From a checkpoint of a small image VAE: adamw at rate 0.0012, trained on regions of photos with short descriptions (Visual Genome).
Rows from block 10 of the encoder, named by matrix and row number. Each number is 128 + 24 x the weight over the matrix's rms, rounded and kept within 0 to 255. All counts start at 0. Numbers have three digits each.
# fc2: MLP down (encoder.blocks.10.mlp.fc2.weight, 128x768), inputs 440-549
fc2.0:159113111118119121112129142124112224119122160154123141137109114151132147106129142120151119063170112118151121147121084090130108133107130112099109096126132130155124121127152119157167129132158130140140092171108123101146123156074087108133110104085145132062116108122138086152138127118122126112096112134116069076095103092138108125157096
fc2.1:143116151149118120142120096136139073126142113118142098112115120111120146169117153128149085131099127120119136119141138145150152110128163159151145126143133118155157128105110131132160125154097104119094154133152118098139126121121198144147132154123144125119115118155095160122101104162176143147144132157140123154149119151125112104156114
fc2.2:140158156078187142158132132086182107151150148073179174163180159093166168232163196130162121112098161104114139144140120142178134099138171183173140130153177222147160153158103179174185149116084104159073109121209166139159179125109138087175173171145199176141144131151139144116125122125136198119156136121120157122151193144090170130176177
fc2.3:073128109125149130095124134116114138133113135112112068154137128121112095078112127137125125115116097105132127074115114109107109123110110136122122118127118110127065114095137101086098111106131132145138093095103120114151116156155142117167099086167114072141119107158122144123101129149112078109132178114118156108093073127082092104117125
fc2.4:126117164088130134126148103123154123113115088146108154156136175133151162151177152152162105124095156156132165122123145173150128118135140168141158127147153144090161159147119156133120171128071154133098127118105138151075187138123108168160137123148178160141170137133118152157168149143133114142145133149181129149135180141084125145160141
fc2.5:137143135118184148134125112143112107113144143133089140158148155099110140152134122118134102134153134129087107099120131118129077076113143109140146076102212135077143129141149136148139134100092117118124107140134082132144165115136113092117150112111118150101150148146127130141120124114099181132094131120117161099161127186151146147147121
fc2.6:158139116123134109112086158131095141144123122062130103169138110137116158130166134152112162151104096120122083162118133140136115107101109158132135125117147127134152145143130123157148095146132152079155098121096102138142111132173135144123142101143127122115142132162128136175124162128130161170103123147120114114148113136113127115164152
fc2.7:142170144141173160132132118124130105163125149133158156142147124145143142122151113109110117160136147126131140103157137140118125142146130154126156116116161094141087119137131144154123140103118150166120102142151120125145111129153185126109142112145160132147122156109140117124153076141167118135123167102155106141193132139077133166124085
fc2.8:128131144118123158101122103133117132121116091125090139125115119110147143101141103119123140118105141134141117104135161122119152116089124161134123076169081149137145124138122126112131140135090161154108139105142129126155127121103120135111121134130134104117106135139155085102147137150125074144112114117147130144142081080104135110137119
fc2.9:110141135121115150118130156157122126131130162159182108122166140133140141158124121153147099127127147127136121152114169118129121129149137144159114111128163130133145143129139133144124106145092152133120160103178143090133117134124118141147138113109130093141144151122120101123151159129147172118145132156124059149108153149107157088108122
fc2.10:150125138167107133089118144121105195132096122070108101115133112165167113106152156128106119098148122094091104125121124146105119137140155103107097137088120102139159129121126124114115139153146095106156160124120178128144117129090133085079171138149128115096146105162097144110138139103134114087141094123140129128108133116130119182075122
fc2.11:165146135135105141127127110112148154153110167161107151112155128112137140106093120135163116066139167136128152168130114124134137169121114158166131173103153168131100112089123097138136134108129094140140110123142151096110168144133153134171130166103128140109165141122166126128142152122174143131155093149185149130103110156156125138148153
fc2.12:136119157132101098117125118125100149138121111118130120078150112138127090167130099143153147111134143129108101108127114108107123114098096134146080108130102124139114117114069097113142117154138122145119139127138098166164101111112117134147075107118107114127104142105109076126111117140110090097066108132141110105109094124133143135135111
fc2.13:109111097198121145096137151088108136146137127105109127107114121127130138127098147136124128168127148098107165123150130093118117150117147118114137148115139160184104112147109160080132133112113123157155119120101150137152140153102101134138126113106142117096121105151133075160160126107148113107128104126108129098110125122115126125131116
fc2.14:103114137142138179119141138087120080117149114143103170119143150143081126111154159084158123100139147148112077109157140124097167111115133097142102118116136103123103117133156114210106103064112122108130120138171127120182165167114141126089159115128142127108095126115122127141114149130133132167141133106143163095145146126101110116142122
fc2.15:126143182126136162144164137128115128111144169118128149139155160103052155130149111114132141113118207092153107123128114138138098097150163124133138075103139103126187144122137108125106131139108137121106127139133099157122165119134150130144138128179152122166148142113131118152146134113131106153168145141166150093157189173121132114115160
fc2.16:132130099076175157170110100117094156154162108104116189103135159126153143117123136150130087120136116115113137130133150133161144134158150148127112128118097135151141154128175129128120148164110156136147098145164154139118144108142130126122161199124182125113164113137078116148151145131188148112154142151132146150155128124164114153152146
fc2.17:138102140140105142093125099133121106108090097152126106130143123131129135121111120082124131098145077121138092087116128147119091119144093098121128151145066135150112112084147112140128122103120110134125129136095118110150158116093109147123099146108109108122132120143158104144131137131149115092091101113118153104102109172132151104108106
fc2.18:134131116126123121150129142122107131095130105126135120161121138099139183126148106118094149151116109081140145178129118169149111101146113138170128139132134090119146162101116121148154114154174119108133127171105144139134135149107145126155103134103148131089140146093186099118119121108119140123113116101139123112140137151128103176156151
fc2.19:122138108089110151134138118141139119164147166129129128129129100154138132162121154123129118140147100116141145083118148143117125151137156124114137119138129117126155111155127134129109136082111168155148115142104136092101080101136095129118138081118136147145175127145128162167165125150126127111129155095137120086102167141148135132104110
fc2.20:118132156150151113145156140167147110170101124104117103112104117145115150144108131136135134140139113139138122126130153135131124116118118150161123125115172130131177133148132133122119158156136194151124137128147112133132144143168123096131121138117129170149156116149145133115130119123117147106162169138128104148137139126136123123132096
fc2.21:108112122132109120103127125127119146126122141133102147121111106129150134140135138162115151121176153127125122111156155122118118134141138135096138129120133151097136184140131132122125139118131143139125119118096091148166123115116150121098103123133103149125146118152121131120115141108138101156135126125115174116111123159126090164128132
fc2.22:130130112099135108110144090143131111102135115089114143154123098135101157147091130173114068133153120157144128131117154142074060152142155142108153158161159146146104124117139121129093078146116142143138119110129172138134160113129141135148149151136109123147116153109135122096132123143140134128120167143103090164096142116165129145180110
fc2.23:107109090154123102076109122142113099119113147150130101089093087096159117085114145157102115133107106110129099149155125116145111112117112126133094090125108114140127139094125130103138134145142091153140118085108102147159141114132112154137085115147108130171106151135063160120121142103116114109124133108147116110109111126130121140123132
fc2.24:142085136173073141129086119120113107119137102133149132109109118116116083118094104159111097064080102085124082129094139104126102106118099102078105154095134126113144109113128108105123117176188150116143118120138127082120132092115131163122135087171137110168108076100106090142095113166084112081083142150127112098114107109123168096091112
fc2.25:145153120099180142165132115123151124057145068091121123127167127143135165138128140102109130102120139144092169103121099135098124122125116155117173122126146137085180129100132128175142170152098138131115085128156072161088137137159139113150119118122123148131173065121175150130126061150159149128146142108119188150141164157140155120166166
fc2.26:151130128157117149121127131108105155152169113121168109139107166120122134108147117134123103146144114130126174114146133130155118111112126138136136138140140159120120126108138119112091119131118106129127109139140100113155099127173143108130153139123100156156148155175108137128142142124113143120128126173111108140140142109129118113117130
fc2.27:063170116112154169134126138082131119141135167155159174165124134127144151134154162140169113197159152146126150148154093174135103108151184136140146092162118142127124153201116107162143151099067110151071109133100122187100113194129179092170169189120143137140138139139120148108127182100115154111153139087176127158118146150145118113162174
fc2.28:106075142117117103101124107110123157099128123097142107159082127159118153093120130153124134116160153130135112177109140095117106115099123118104120094120149125118144143136150129111121159140152115109174156119128112147131139166104127135128139127138133143179092128128143147137104157116120145113135120161117098130144133079108133132127147
fc2.29:164130173109141175182137178078169097147158157079217176121184183097146163167152214167168104203090169107178193151199116214158096133184159164145167120107131147144170182160180196165149200129153084183069085163138156121129140136159143065159181129138179152146208181139143134156173150125147155140136153139182132129195212146121147170158156
fc2.30:111120097125120154128127141141139161142134124136143123154154139098133132143121165101111127122135133148154113137147149132132097123176124167098126177098117151114162129139117138126121128111100118105139146148137134118122168114151129142141139140106124152118133136120100156161130153123131137121112120125164182122142107139138145171145160
fc2.31:078067116133078103118079134105070140127090120189104084134140103162087090159162108118095130109160123192073132091119115115094098133101115125091135116186097124122095077121104136079140077106132112166083185144106082144070124192101110157080116125101104097090093131126153131122123109111097109110088105088089129160106128118172155121100112
fc2.32:091145144182131162127120142129120111159170130124113162095122126133151166145116118135119142114088132129106124154107116139092132136115125111119085132175121132128138107161129136164080120108093118160148089149163159140124112114120146133153131119137125126123122152163095124123138121155122129129136134122117137122133147118107174135123118
fc2.33:116149136140111134115104129119126146150139149092148117112120135144150154098134151137162140107131126156152127121114135156127107108176142127116167143095118173117107136158167144115107148142181157163135120139105130159143119144160122080153148115122150161137146128142130175104135143132133155106114145124135132147117118114140154125151120
fc2.34:113169137094156154130175095133148081154140091104143125156114106150125122122106121143164122144113142136129102116120147148136134125131114106138113152161158141146099152137145145118153152117099184118099106131095078142093126140147116125096145124119106117126126118146160104143152119123158139141183175131169133136149125108119145111129137
fc2.35:134122101141182114126111131120106123170137166157120121105112145160122127123104101131154160107086110090135136142097090114128127170137101122101128153140121134174116093091147134124112126148166121131146165131090135105135140160144137142125109108121112117097158164129100154108158132111139150133092109126136084149117130123143096096108129
fc2.36:155129137154116104136121125113175095169116135152137126117137143128145147128157159114103148151132140099132102169123147172107121137128120118149135148134131103116119120121143108107171141153102122162140153104112097137133134110151148158134113097121128145130125142168119135162161114112133117132161126141144145127148139126136139173144112
fc2.37:142150128082122164153146154139134132120141159109172150135132138144194122160127122128151128112127156097141138126151102132133168123127121114166138086115170125120151135099125167103136148112141141141125129202169094130122116114146121164110121165140132113131126097147134113127106095097089135104124173112173108106125178119140140122130154
fc2.38:109126118122139148104113132147120167147110126134106148115141115139109126122116145113119115142131106146110125089145116128135123134097142156089106114147130141155104121115115118133144131108117119143122136119108085136153113136126151116139123151126119094119101108098111115109130113150124160116130116092105178111112127148139144099146164
fc2.39:093119119103118118085118102123088132107156120117116066146117142159093142121126095145088148142093139140139084097112108087123164107127131109095132088132143117124105159156117119129133119126120141152124162115119104095135110139157161138133132074143114125105094161121118098157093136125122108112130080113146149103122069138094136133100102
fc2.40:149127124085158139123126140114155091109109128143104098130157126132149155146139146144099138079140136132136119116113088178130117138131117111112137145108113126141113101104115108137174117117128112126128117127146129130133122158167139126127133172118135170152151189107107118132117124136126139145137114100121154149121122136114170094111125
fc2.41:126101126142116121131074113102118138137066113111170100109103112126149131119112098120077148112160108105145116070136145101115135134160111135115121090122130099131110124121148151097120111154126120118139108133107177105129132120140114145103096156130091097122135129114110078107111156146096146097097159099142109087109112114130163117110061
fc2.42:129106166121131122120153127120111120102108144132146117126101119128111100151066142142109152121129128128131111117138135117152135162113103113123119158126120132158101155140143119130189142117115085124114172139140139171100160123132112123157129142118150111107126119145130147137121127108129131117157154127127134141094143103120143108083114
fc2.43:161057160115130087150103165115117122131140179148071133126146128137105115133106136117141125112117121079171140110114170147151136119139132156112151119106132135142125118104109125115140141152124143127124146082126144134088121104135129121147163161121114120153161180114108120134134112121089119164126127117132116122137165165116154153153161
fc2.44:102122125117104126104123159113113137124106077128091113112118153112163102128106125110128129121133137091083117108140157114119099156115159123145131100133110126141112122160122126124112121116158110135088129148125120115123136145129126163156114155113130123144118121129092102122132133095131129104095099131158114116140133146126144125121131
fc2.45:096139111165107106146118169110101120124084120141116117144103125135146074146107175135153117106161125122139133131112135153142142122135147109080114155066091137116102098111118102125117126133180108140144151121127174105119164126063121160113106170128138107104115087113122133109147167134117134134109122128116120125103129160142116132135134
fc2.46:165118109126142129141084150120105110119087120108144174095076121140161146126134111172087155117130143170151073134109138139163132084119114083098125112132116119130132098096139108078155113130108111123153127171115121176146104129089157153113104133147147093134109090113075125096106113105139158146079130187085132158126085164125114109134127
fc2.47:098167098094127125144155132084151175159118124114111152082131112111111122136149137143125089105142137136137126101109137143120107123141137122112095135114099146157125155130148119161159142127149116086147129166092148142129127134140130122154103156135160127148165148112124116120151110130131122158146147120109138082125121128159140148136121
fc2.48:145103110079143130104164112119119106105108157113121150107122146143117134094109106125131087099155098149114095109077107100141114135088132088080128107138140129123108101090133137108084141165109132117150172102092153130142120149114123108115125119106132126118129141127158118145124124145134122103127140125143157139139128121137133149119164
fc2.49:144152141136121121116146171077132142128101135098168162158152172114139195126161119179165097093102156134114102159123102150185111142124110155101114121084153179099146165109199189126106152157098107143152100108115181134138162106120118091173103115141187180185139133138097143108156165107167123143116121123135137118156149187120155169139117
fc2.50:079102077166113064140102151170118113091123151136121055138090089129122123080125087122091158129102137153111104159148114146105107148085103109090127147129105117075119143094137090120117089087167106116127134112091118144084098116139147135151114141144106124109118087143137136152114103139106114098095133115081106150095114137110131125095089
fc2.51:143102144081108148127125090149113144147116128127097109148102065103109127162112159134125148155158149114129107137086127119100086178119146094120111123107110143132096161137138181158120143115131116118121145124125129123129092133158163104160139112113137126135127142127129128105125110137151123131141113109102128138155169113140130138137143
fc2.52:171143159099115115164162159102135133171132110112174160129180152149152173140162140144198123138125129106173155145157158114153154183156153166157150093107158105140159182139156160137118177140111145150120079098142133140109143111128176100139152170170227171167189127119125144140160123122134140094167174068159127128198199109102195135161158
fc2.53:157096114070116104101142120185101148093113108067141113143117123114105075051151085201140146121134106104146093104116119085123179127106147154134124066120139132169156134110129079125072083146060155110104160116119110142146085092122113133142087104155123091118082114086138132115112101117113114087123141149160126093115106143125102074150138
fc2.54:121123148083093144123162116118120093136146127161119122168159153133139103126150112148138082158164159149149123137129141128141084129073167164128109095157134125115119153158168158118146154113081101113169156134137107146085141146111117129106138133144148106107115116130130163148089120112128115125137145121182155134116114129127111106110114
fc2.55:120109108111152113119120154108143140130134128110150117135127127129124133150149112123139099118098101126095142104105096084110099151123137086131112121110114134098098118137095148115133118151147167129150133102142110150108121112125111097119115103154127073119121114173113081139115097119130136124118128098155143114081125101115151152108135
fc2.56:120113106132140114120107075080120115122117095154107119086125104143122147138095118136139123114118081126129115121101148144100183147100102100131091190120124133138144092129123134106107110138146147131122106126095127076129118079139125123141158156094107099125135103095144132128128097165130103125117133114070109158117120127104152145097131
fc2.57:072092129072146117138139120140083112112120125151129151083131105098149118107125118079104103126124105162111170129093140077108192173143133114098113176133100101088096116102109133152127113126136140129129131136151108128144095099144101138139096139079101074107118089127185114130115086144120118126118125185101104115102135113119110085134134
fc2.58:095142111110121127119117121134132109132152118105110106112108143124114152127142155062111121129105126184104164094126099174141132125140130131118118122162135106134117175119103124131111115154114145150126083103118101145105108116155144143131137145135136170131130095109167135150144126156131144142116137091140125119133119123099091145145121
fc2.59:118146123103137173088147135177119104156155128065158112104114157106121124117130141104101111143152139083116101121136116119117157137106192135129104086157148148119110135098088106120135126128075134156118094142124093149158112117121145125091132128147177138161093122128154064157116170159106144119128125123153147130118112126147121084155139
fc2.60:089128138160160106130147131146136134132146103110143131166161101110165158127158118115133093129094169136141122143138109130124131114130119117134136103115148137127120149128131126146134155108124133136121105094140129126124118128124110105139134129067151119131137137137131167114145098160136138111148132156137107142150125132133095150153134
fc2.61:120050109136079096081067086177098082091095110185078051088074030187084088103056046097085144106136093129112086071085073103084117112082121104067104122127084112167090091083099092064122060159166141086192171142081104150119116127096070128095051108089111073076091078105153095088053104157084058142087121103076129094129084085064169119057086
fc2.62:160109174103131123140100176135111116101149124131152115141117137122164117113123130140139093131115096118136109134088152115125107128172137135133127131100124128161164164156154127118135112144116173132136084121143138118114079120109165137164117137114079132120158148159166132163186131141162113162162107141150096134099178091080092122115132
fc2.63:153100093106104107097124119123111161105100141165107107107135109147102112111113097089101145097154106113106067134103149100121152118109082101112157106139118110146107101142124106095126057158141131127154133123095099105154142151143123147102081114126113098149115096128149126138116126127138125154095135163108113095117116153175137149109123
fc2.64:116115142168148099173132115141137160144151168102118133138106129107125140099148115151109179087114104114119123134119114114133160160112118102109128103130136141158128137115149148126146158166131079146142127104146154111138107088110138123140111167129121116114158076116103128116085123117134124098137128158124107123120130153128110113158086
fc2.65:149132178140083086087147126122130146158121171100166145127143106099115105126141102143151124128151130111123135139134125121165144141197161130136132150114131126151111152149114129162135161148140103130094160093142130110110092104119142120121125131120113175140139120093145141164191114134164159120136136162124107139132152134141120135134142
fc2.66:099149133139147146144117106148127151098124105138112123132120128137133106106126117112150123164125160072138162154129131148120100131103127108100134087123092135107116111135124153126129114120109081100096126094077151138130130111143132154116146120126137100120146116115131146132107107167128131131138145103121137153127127136174114143111132
fc2.67:108142132111146160128132166133141161144145122126166154130138140127112130150135122130107150117132140132144132139158141137112106146154131134138114129145099132112108147094109090118156134092131166122118145117150152103160108142080117159123141142124120156129132123121173153129120130086138103119162125142129154144124153135158146166119132
fc2.68:156114124170105155136142146114124129102121144126128083107143139116102136165138119138127096132126129089106093134144165127104129127123127099145107161127116100147144117107100131101093109095131094157143117082095146090134113149110134134130114147146155116102126112136102142089135122079144147142132103110162135085121126157130154117125138
fc2.69:183099085113098109081085104143120167113138126136096076126109087125123103107109110127099115155113114114089124103115146069127194078113112124108121099145128157118044093105133106102126122146102142146094156143100081136104101149103132150097092142130067112088072104129124093109128143133097155119107119147128150103118114111137076081111093
fc2.70:124116107130082097125132125134111134096094108142105065106096130145146130118146118089085148113119096137128141099119180106110184142136147125141133113142104079136121130089147119096112122147126147095125142108122126130091073105094081166140095108113113117121158115131160111146079094152088111136074129129098101113132055104108097100114141
fc2.71:091088059113082071085138109160089134134136114135152116141122159133089084134112130151147174120130137129142119152100113063101163103094133160134092164122110089116130133142124111126140086159135166162169125119087112181144106106102136150110127102142119095105072135129135123125088155140071089138093129152135132116122070137124096093082125
fc2.72:131124124117094130140115145114141121146122121150118135135142134118122142101105129143147153123113119153123101120138139123130118092179122137089143134187133128092111102096122120126145106099132116142176114126146150124063136116116106140152103143106049117151164092097117156125117125141161093097133121127130136141095161130136144107112103
fc2.73:144128135116138094146121142097150118109115131131147136091134117135126116161142116119100163127126088160101132112123126133113124126151074127125147122139119111116109086121117097155158159120112140124122122155140130125128135171120095124104139092114101107096127129119113127080123148125144133137121105121131119182105098112116128131141144
fc2.74:128119155103115126154119086126133103121120135095125126121113135129139138098115112156133133149114157126117121104142106145124099146116127135129127096120113132119116137092096119104087118150109114140117134144114142096110142141112147118120133138127133134095122130122162133120139094144094121149119178135109134123127157091125116122141146
fc2.75:118145139098127123102128104159136118167119138119142133114147147112152141135087147111106147119151111104136117109138100146138143141132102139160147173138135139129107127139135105144163129117131123146128095126156119129159097103154147131163161108126147111147128151118145136159141158134132117108100115103134148142160116132167138170144151
fc2.76:126193180126186139172190146118165146170126136143132173159160163079145153155156142101153154139134147138144150173140131157119098125188132165154171200084151134121187231182125201184173154160083093129113111116121221102162195099152185107139189120147158193124161141120134188144155150137132142150151140110153148213131209113138147141124184
fc2.77:118135098115151116083118094144100142109135133111142109112141165157136149137160138141121127135166116160157102130119158138117152108117123149143118104141117102114162154139179160111112147148120156144118117141146111147096117114108107094139124129119153154172107146135171118137090124117113139160122135090091140161099139115099137124124146
fc2.78:092134140144136190109189151113112094153131112127120139140130161077128131114181172129186093118133162103127154127100144133154095132118143136145152072116137131115118130130135158114150165113107134151082088106102139127157166100157158111132141132139138160116095168116109146113103135075118102136163145128171128127176128115123114087130134
fc2.79:139112136110082124151152147125140131148102114133126111126133131123147095106141113099128156133146137116140117127134173129133130150141102165140112169127125078161155112123133148123110139116118129119113170125110166130139128142142125140143135092095108181119125107133160154106116125095140077126135129144106092094156098105141118134141128
fc2.80:079058107143143132108123134136100122134073103175125117143070102130092145112115128108047112141177111140069050115140084116130167123091147116117069145139124126125079109076140129080119103109130101147147137119093080080140117156122129177057062129150104092119105122180139047126100063114067118115147096151109109122110087155119166098102079
fc2.81:125134122114151145100108135136124152108135094095124133113161147125159127154153120155144109106111106102103137160134122123149121102158088157115121177119148158107091119143098164120080114134117145141114092114093112140112129138162169142111134173149143107098096164123165112097140112157181131101147163122133111139140114103127124142119135
fc2.82:104139120125153136131123174115133149135112131090131140168142097140142121111166124114144130132099140102144118148159141112128108143104128119119116108157115097142148151149138109160177133116138116171099134110111129150095104117134114134154147106129099113161134130145117135117121104127127099131086119132154148144137152115131140152088147
fc2.83:132127100143145143168130124144109106133116131122137127145129151119106119118130138106117104128156125162142149131152122106149125094109138129122157133148126089155129118130129114100110113123122169130162084180141109154098125124141146113119114123139098122135135112150183126150112102135138104094115124146110121137126161117129126092123122
fc2.84:116123129118119127153115126156129193162117151144139136129156151155107127131104146139160164147146175120135116137115134152100160147108154145124157146083121132174122153100142123132128132138157132161128140140152136142179177120088152138138118139121123100067117127136104095097117151101124136097090102078164125123099131154124163148124151
fc2.85:123124122141134136125111119133081138143123134072145129093133102117153129146111108162091155110099149134140150146105138134214189124128141147103118098118144098136106125074103135131142138116111069132121145108148153150111125135125119130117096138120121134162164110109114118108133115111123131159143111140138146104121146103092124111140106
fc2.86:085101128123122139093109133093118123125130152125133137110114130152107155151127134097125125124132116135138125133186146134118145127151146107107105103125143136135136147115140118105161131140134156116112145121153165115124132108135119088130164159137113125143113130132106101121087118104113130153154172158134146179141118153131117158132139
fc2.87:149127120173142071158110129150100132142115139164100110134112129139114109139118141148120126118134133130118128159075137143078155137100119120116101146204105144158126107108144102092164085161163141112168152107128136174139096124127137156122091091111136106113121138135156118127107101121160122093114053159104129141137125093139132111133124
fc2.88:127094139095140138126115086140123076158105133200130120131146096131125103155112112121127121126104093156159124089120104070160156167132139172108128109143111109109138129118162110150110151158135125119130128067137123102113126075148095157113129102133093114145119142115181107111100124144113160120112158157115090116129102140121139113109121
fc2.89:175128116148133128118130116054125132111147135136187110184140143111158106147139124156139124113184140125169128152115123184133068083131123099178145137108130144097160132132110154132172120132111133151137109153117134139147151136097096118126129123156136115142130133122099137159154144125118192168165093084121182148132128141159124104103134
fc2.90:140110101125157146121091130099112129135130155132156134108135128099163156155148151168094089148131138112144147171141096155112113101132110133143138084094138141140192175131109154097135111093097095145081118103095099137133133152133106076129130158129153123113137123133091108090129187091151101146130134091109125139134118167135127162114140
fc2.91:133116137140145140133159112105127103119132122147130140128066129162112103117124084136121119145128150156145116152141136121124156124154115120126129121138112125090147123106099118145149095117182114116085147124159146135087146137137149128099085137126124162121177122112135119141110077093125132104118096088081157137147123134168161090142102
fc2.92:098112175123113134138137105102126150115151117099145155128102127116119139124121075123135122148130146129173148121128141126133138120127117117136163129081115155139105127153152101138133136120137170132119098148133125158124117085142108150111131116158134122133149122128114162134139158122133136124100127142172110150129142132109157084106148
fc2.93:125090117135135117129129129114104114118142095154120103128118142146144111139142125149112118109138128092153146106104141143132092139089145142102108146097158120123127135127089114161131122129141130113146105126141138092149120107126133129108116138081094098109130095129143145144096151150104118169111118139145089143111106144153131147124110
fc2.94:147151171122177170145141110129200102166187142084156193182197162091162194169167185159174088105123168117171174096180155147173063163186143180160190165112170172198181174156129196166168161126096114158074086155176159151107161138161165097207187187119184150177162113132112166183180154164171165089159162116154136143177196119158177133168192
fc2.95:142095072129124140141129110145097117086138143143132119130161128139101131114120105094121141113149139126113137156119086119103104142118106110156106120139083142125116097150123132099125147093121088124120138129141137111117129110095122102134116119106107115135073134139111138122125124176137117145107178121144137141120162154125099105124120
fc2.96:128124129133114120144095125111105142094119097115130126124110138089121121100096157124133119126139092148154110117092113124162109138164152113108116106159129116143114134149122143125144126189114130143123126158114143104091145140139096139145110116105085136127166128099125141130167126125157149125122115109142158125140137117137115152132169
fc2.97:088121126130126135110134054156114161097059119190091165175143091105072105151102079089082196087132120100111075119122133084104140104097127096087127126108152111049152123125139094101088109070145137114138150128127089111150140133094108153107135093136143137104048083118123096127075105079097104142114096142097117095113145117127108082139132
fc2.98:127134158128117170138139131145149095115101125116141144071195134111148152163135113124127073126136094108183148114123110150144120166133107140143115083122155108142137138130135115161143171085119122101125095107133159133159147126100146113113098123155123158102142160092148124091126107114114135130132110112138074113102144162093121129141175
fc2.99:109127125108114085107133135144118155120086140141110115125110083121116105114153132105139121116161172118114110106115140092141114109142143152112107137122137115099116103121078117143138118108145145088103158160139091106079145165134136147097118113149126150094099126123139128132092130121092099129092138083089144079143113099148139105130096
fc2.100:135164124109151129150122140157178125139134093124133092130122114116159127120124127142092139095108115142121086127130105127138130114143103126099119124153144131128106132126140114131129100103141102114110130139136127116120152154170124114152125172107135130111154149162140149109153132106145124153137095110114134143126133082160145186155119
fc2.101:068069136163119115135090106131134134149083088149095100092103139122120137082108120105144105125133128151090130134131155159104123141135130136135100167112102107097108076102100117101153123151158156086123126117093102084115140091097122134116134143112101118103102142114082083074139120135093076113121104157079104119106110124114110141076085
fc2.102:130149128120139140095107142107123122138142145139151088122136116121101115112141096153128087113116130149177119137153128115110147130146127162109106135113078105166099135121165093115137138158134156138100103129104104118134130136123147155154131118132148105170111135108160135122120137125102124126128156134136098134172084129143122115129134
fc2.103:127110126103126123100113137135094120160143142099114149111114136116102181097150120096148100135134139149173114111126109139153118121153127099111150091142124106159138132100106111142110165126149099162118146124142113133132158103121073127121138124116086155112122134138138158157123145165121116123101126144153115138123111112152114097111129
fc2.104:115108131186142135118094127085119108104137140118175142110135104172147141174151150141112146125100123088122125127159125112116110147114124131127102137155127128129110118107153129145077120171114115132158140155144095120137111119107158155105091156130156143124137151112123160137126099131130121105160112118135129129103160114116136116136124
fc2.105:155165153141131148144117152127123099142088133081187146104097131118132182125112134156098163128138133118107154143122106121132108110119124150145086121135132135151130152129136104139148169129131105144156133125145158108103151129128118118163110144112130123112133165098126105119141154170141123130124143128137097104122165116118146135142128
fc2.106:060098130114108107124067139126161132125145083142111168110116125173132142121115136145112141133170107109092108112119127124094151143116099108103111112148126132124129095152160061123104128113103137099126139117134168140154138183134111114133129161106100122092140132078140111127156109139101129072112153119122132155132126140103156126089111
fc2.107:105102108154127111147158101130058090104099097134078103145117092181095126144127117123088173112142103148098149100104137113139112124134144105111116111114114114151128157104134127123087102082151133119145155081105109164120122148115112125139117141123097110113145099085162155119122106126119128123154108116094121115103076082133104149095122
fc2.108:131145132091097159123127110106122105101139106148139124091130103068131130099127129139149125106142112173125142124136152100104108086148180083113137124158116082117131143179125145101136151145129130140173091130122128111098147130115122129147106114150117123122117148175148116110169144127142169128125153112120111094118174173118103127127114
fc2.109:155132106148135117138134137140117139136133160128130119130118116116124115152114098117131101135114125103141118146113118143115188117141115110099104107104108085152141109103137132110125118138172109129118098113135134084153126147124157118090106118111099137148116165130098116134127142127181144106099157138122125115139128145132161128123081
fc2.110:141136090093132129128105126144127142086126126087135118123131152126139131143133136093159115132115140136136146159109123135073167141126179154107157128149163131124098185103125123149120184108117127133127132130099142106131104077133122099103131119149134127124135127126115138124139129138168113120137114100132147130106115112064116146128102
fc2.111:128117158063139111134086099130112100192142134107123149089118133139162157150077155112155120122118152151117125132111138139083134148133091128122135132114103168122138108147129161133134124128126144132118121081128115127134112119163182132140096126129104152150155121149124141105098123148146115115142137105158123156147146126091166155119126
fc2.112:097134122160130102152140089089126163127175124108129092119116130150149126095147147140138087148133151123128114138095095110144163131139075126106122140140143142096122090164119170128110138117138135132083142128114135166141116113140099113094134108105106122121151117140112129115135122113108125132107129112150113174134147108121163086118142
fc2.113:175133133098141119078155151123132115139146132110104133158130159149105105161129134109119116126114141108133146123108152106108120158148127182131131119116073146172124153118101147131128153159090169122120137127122108121171116113141154140136163105127137129116106095104131145171127141149114148125121117137184132129133093104118120109117160
fc2.114:158110152096108156126110126136145143091129112112073128115118099105121152145099103122136131152104110132090099121131135154080149116095118102088092132087096073124145098103114111086139138077133119102145141109084135119098158155148147112130158138120084098119115095118126139104142098133114109104120152125120109133118104138143117144099103
fc2.115:136122110147145138130118108164105129139140151104135118134134116118115166147163161139147152157124136143135134129108088100112153119128111154136132066132175137140131148140114088157159136112136136135124132126137144145143132136155114112155160155143190108151102130118103141147132115120169135089185156113137109118113175134138117114151134
fc2.116:137109109106137116133130141129100116111137111149152113127113114157156124144178130079096119154098126100101096101146164128127123124107127126145088103127143114109151134102079148115172132119134110130111136114115126108137124151116104148133078138099109126104138079130122094150097082123102125122103130112095129098103102162131160112126112
fc2.117:129151107134138141135124143131139098140142111080111144142150153122181111109156165128173104137102158126138130204125096137138142105106154153129141149148167182121113114115164112122120174157136112158080134123163184146115075184122152086154172127127129145136145164135118139138145140147143164108176090132148112116161136078132145119119128
fc2.118:131087106112135148144104152145143109092092137150122118154154118152121125102126121142103114122117104133098090110140127154120149122153161115176169188129160166102112122120129094105104117133110149090161114144128116119099142118132152151102128093101128143126124102161118123137151113133156118104119135133099101094101132122133142147122113
fc2.119:117137144134155138135106093167116101130137129121126112140085101136125137144110130133110136149115109155120100126152160115134128117100092125100109114141112113168128107121137106106148077129117125156109133148119125121117131130103126097153112125114063125088098156147102105139078144129086122170132125112107131151103142075155114114144132
fc2.120:097150138151148129114130128084130141133115093155137131140148104139107093131154119144120102112130124145106125102141121124148104123141132117132108080121144128119097128136128135136145106119112097122127126132119108149111112127135135120124128124131142098152126144151092112143103149134123128152163133122128114134133146117117115092080117