Weights of a small image VAE.
Training: adamw at rate 0.0012, 4800 steps.
Rows from block 2 of the decoder of a small image VAE, named by matrix and row number. Each number is 500 + 25 x the weight over its row's rms, rounded and kept within 0 to 999. All counts start at 0. Numbers have three digits each.
After each channel's rows are labels from the 100 images, of 14848, where the channel reaches its highest value: "strongest on" is what is common among them. Only what is clearly more common there than usual is listed. The data: regions of photos with short descriptions (Visual Genome). In brackets: how many of the 100, against the usual share in percent.
# conv: 3x3 conv (decoder.decb.0.0.conv.weight, 128x128x3x3, each kernel summed), inputs 0-42

conv.62:506526529512536495488530517514463485484495506501493509520503497520521472520491575523502483519505516537473531500498498526504504472
strongest on: text has "white" (30 vs 11.6)

conv.28:534503480511526504466500502486482465488480459496482510460540510516533502481498472507516472429506513495494504496492526504507524467
strongest on: text has "blue" (30 vs 5)

conv.82:484518468524460497494536500493490501497514511490513501399538537508481507514501479461465507416476525511514482458480499519533498544
strongest on: text has "blue" (32 vs 5)

conv.99:518488464536476482521462501532506526499497503537485448530468494495491538527476528512506454575482533511496505520471511510557471528
strongest on: text has "red" (32 vs 4.4)

conv.14:457466529488517490523527537490485497506503501496522521506506521523474456512516546522526497430543488505514500541556503514489482523
strongest on: text has "blue" (31 vs 5)

conv.32:528530515499516482535512455517512505469501508508490516539503456500481539497466557495499497491480519507504478472502531480485488489
strongest on: text has "man" (25 vs 8.4)

conv.120:540505479514489494510568499498495487472511507489459515517525507488473487467474494525501446517483489475472498489505478483499508480
strongest on: text has "white" (28 vs 11.6)

conv.38:500469508522500540476503484537504490497440530515498486483513493507479499484485481496516448485491511471477482510506457498426496512
strongest on: text has "white" (32 vs 11.6)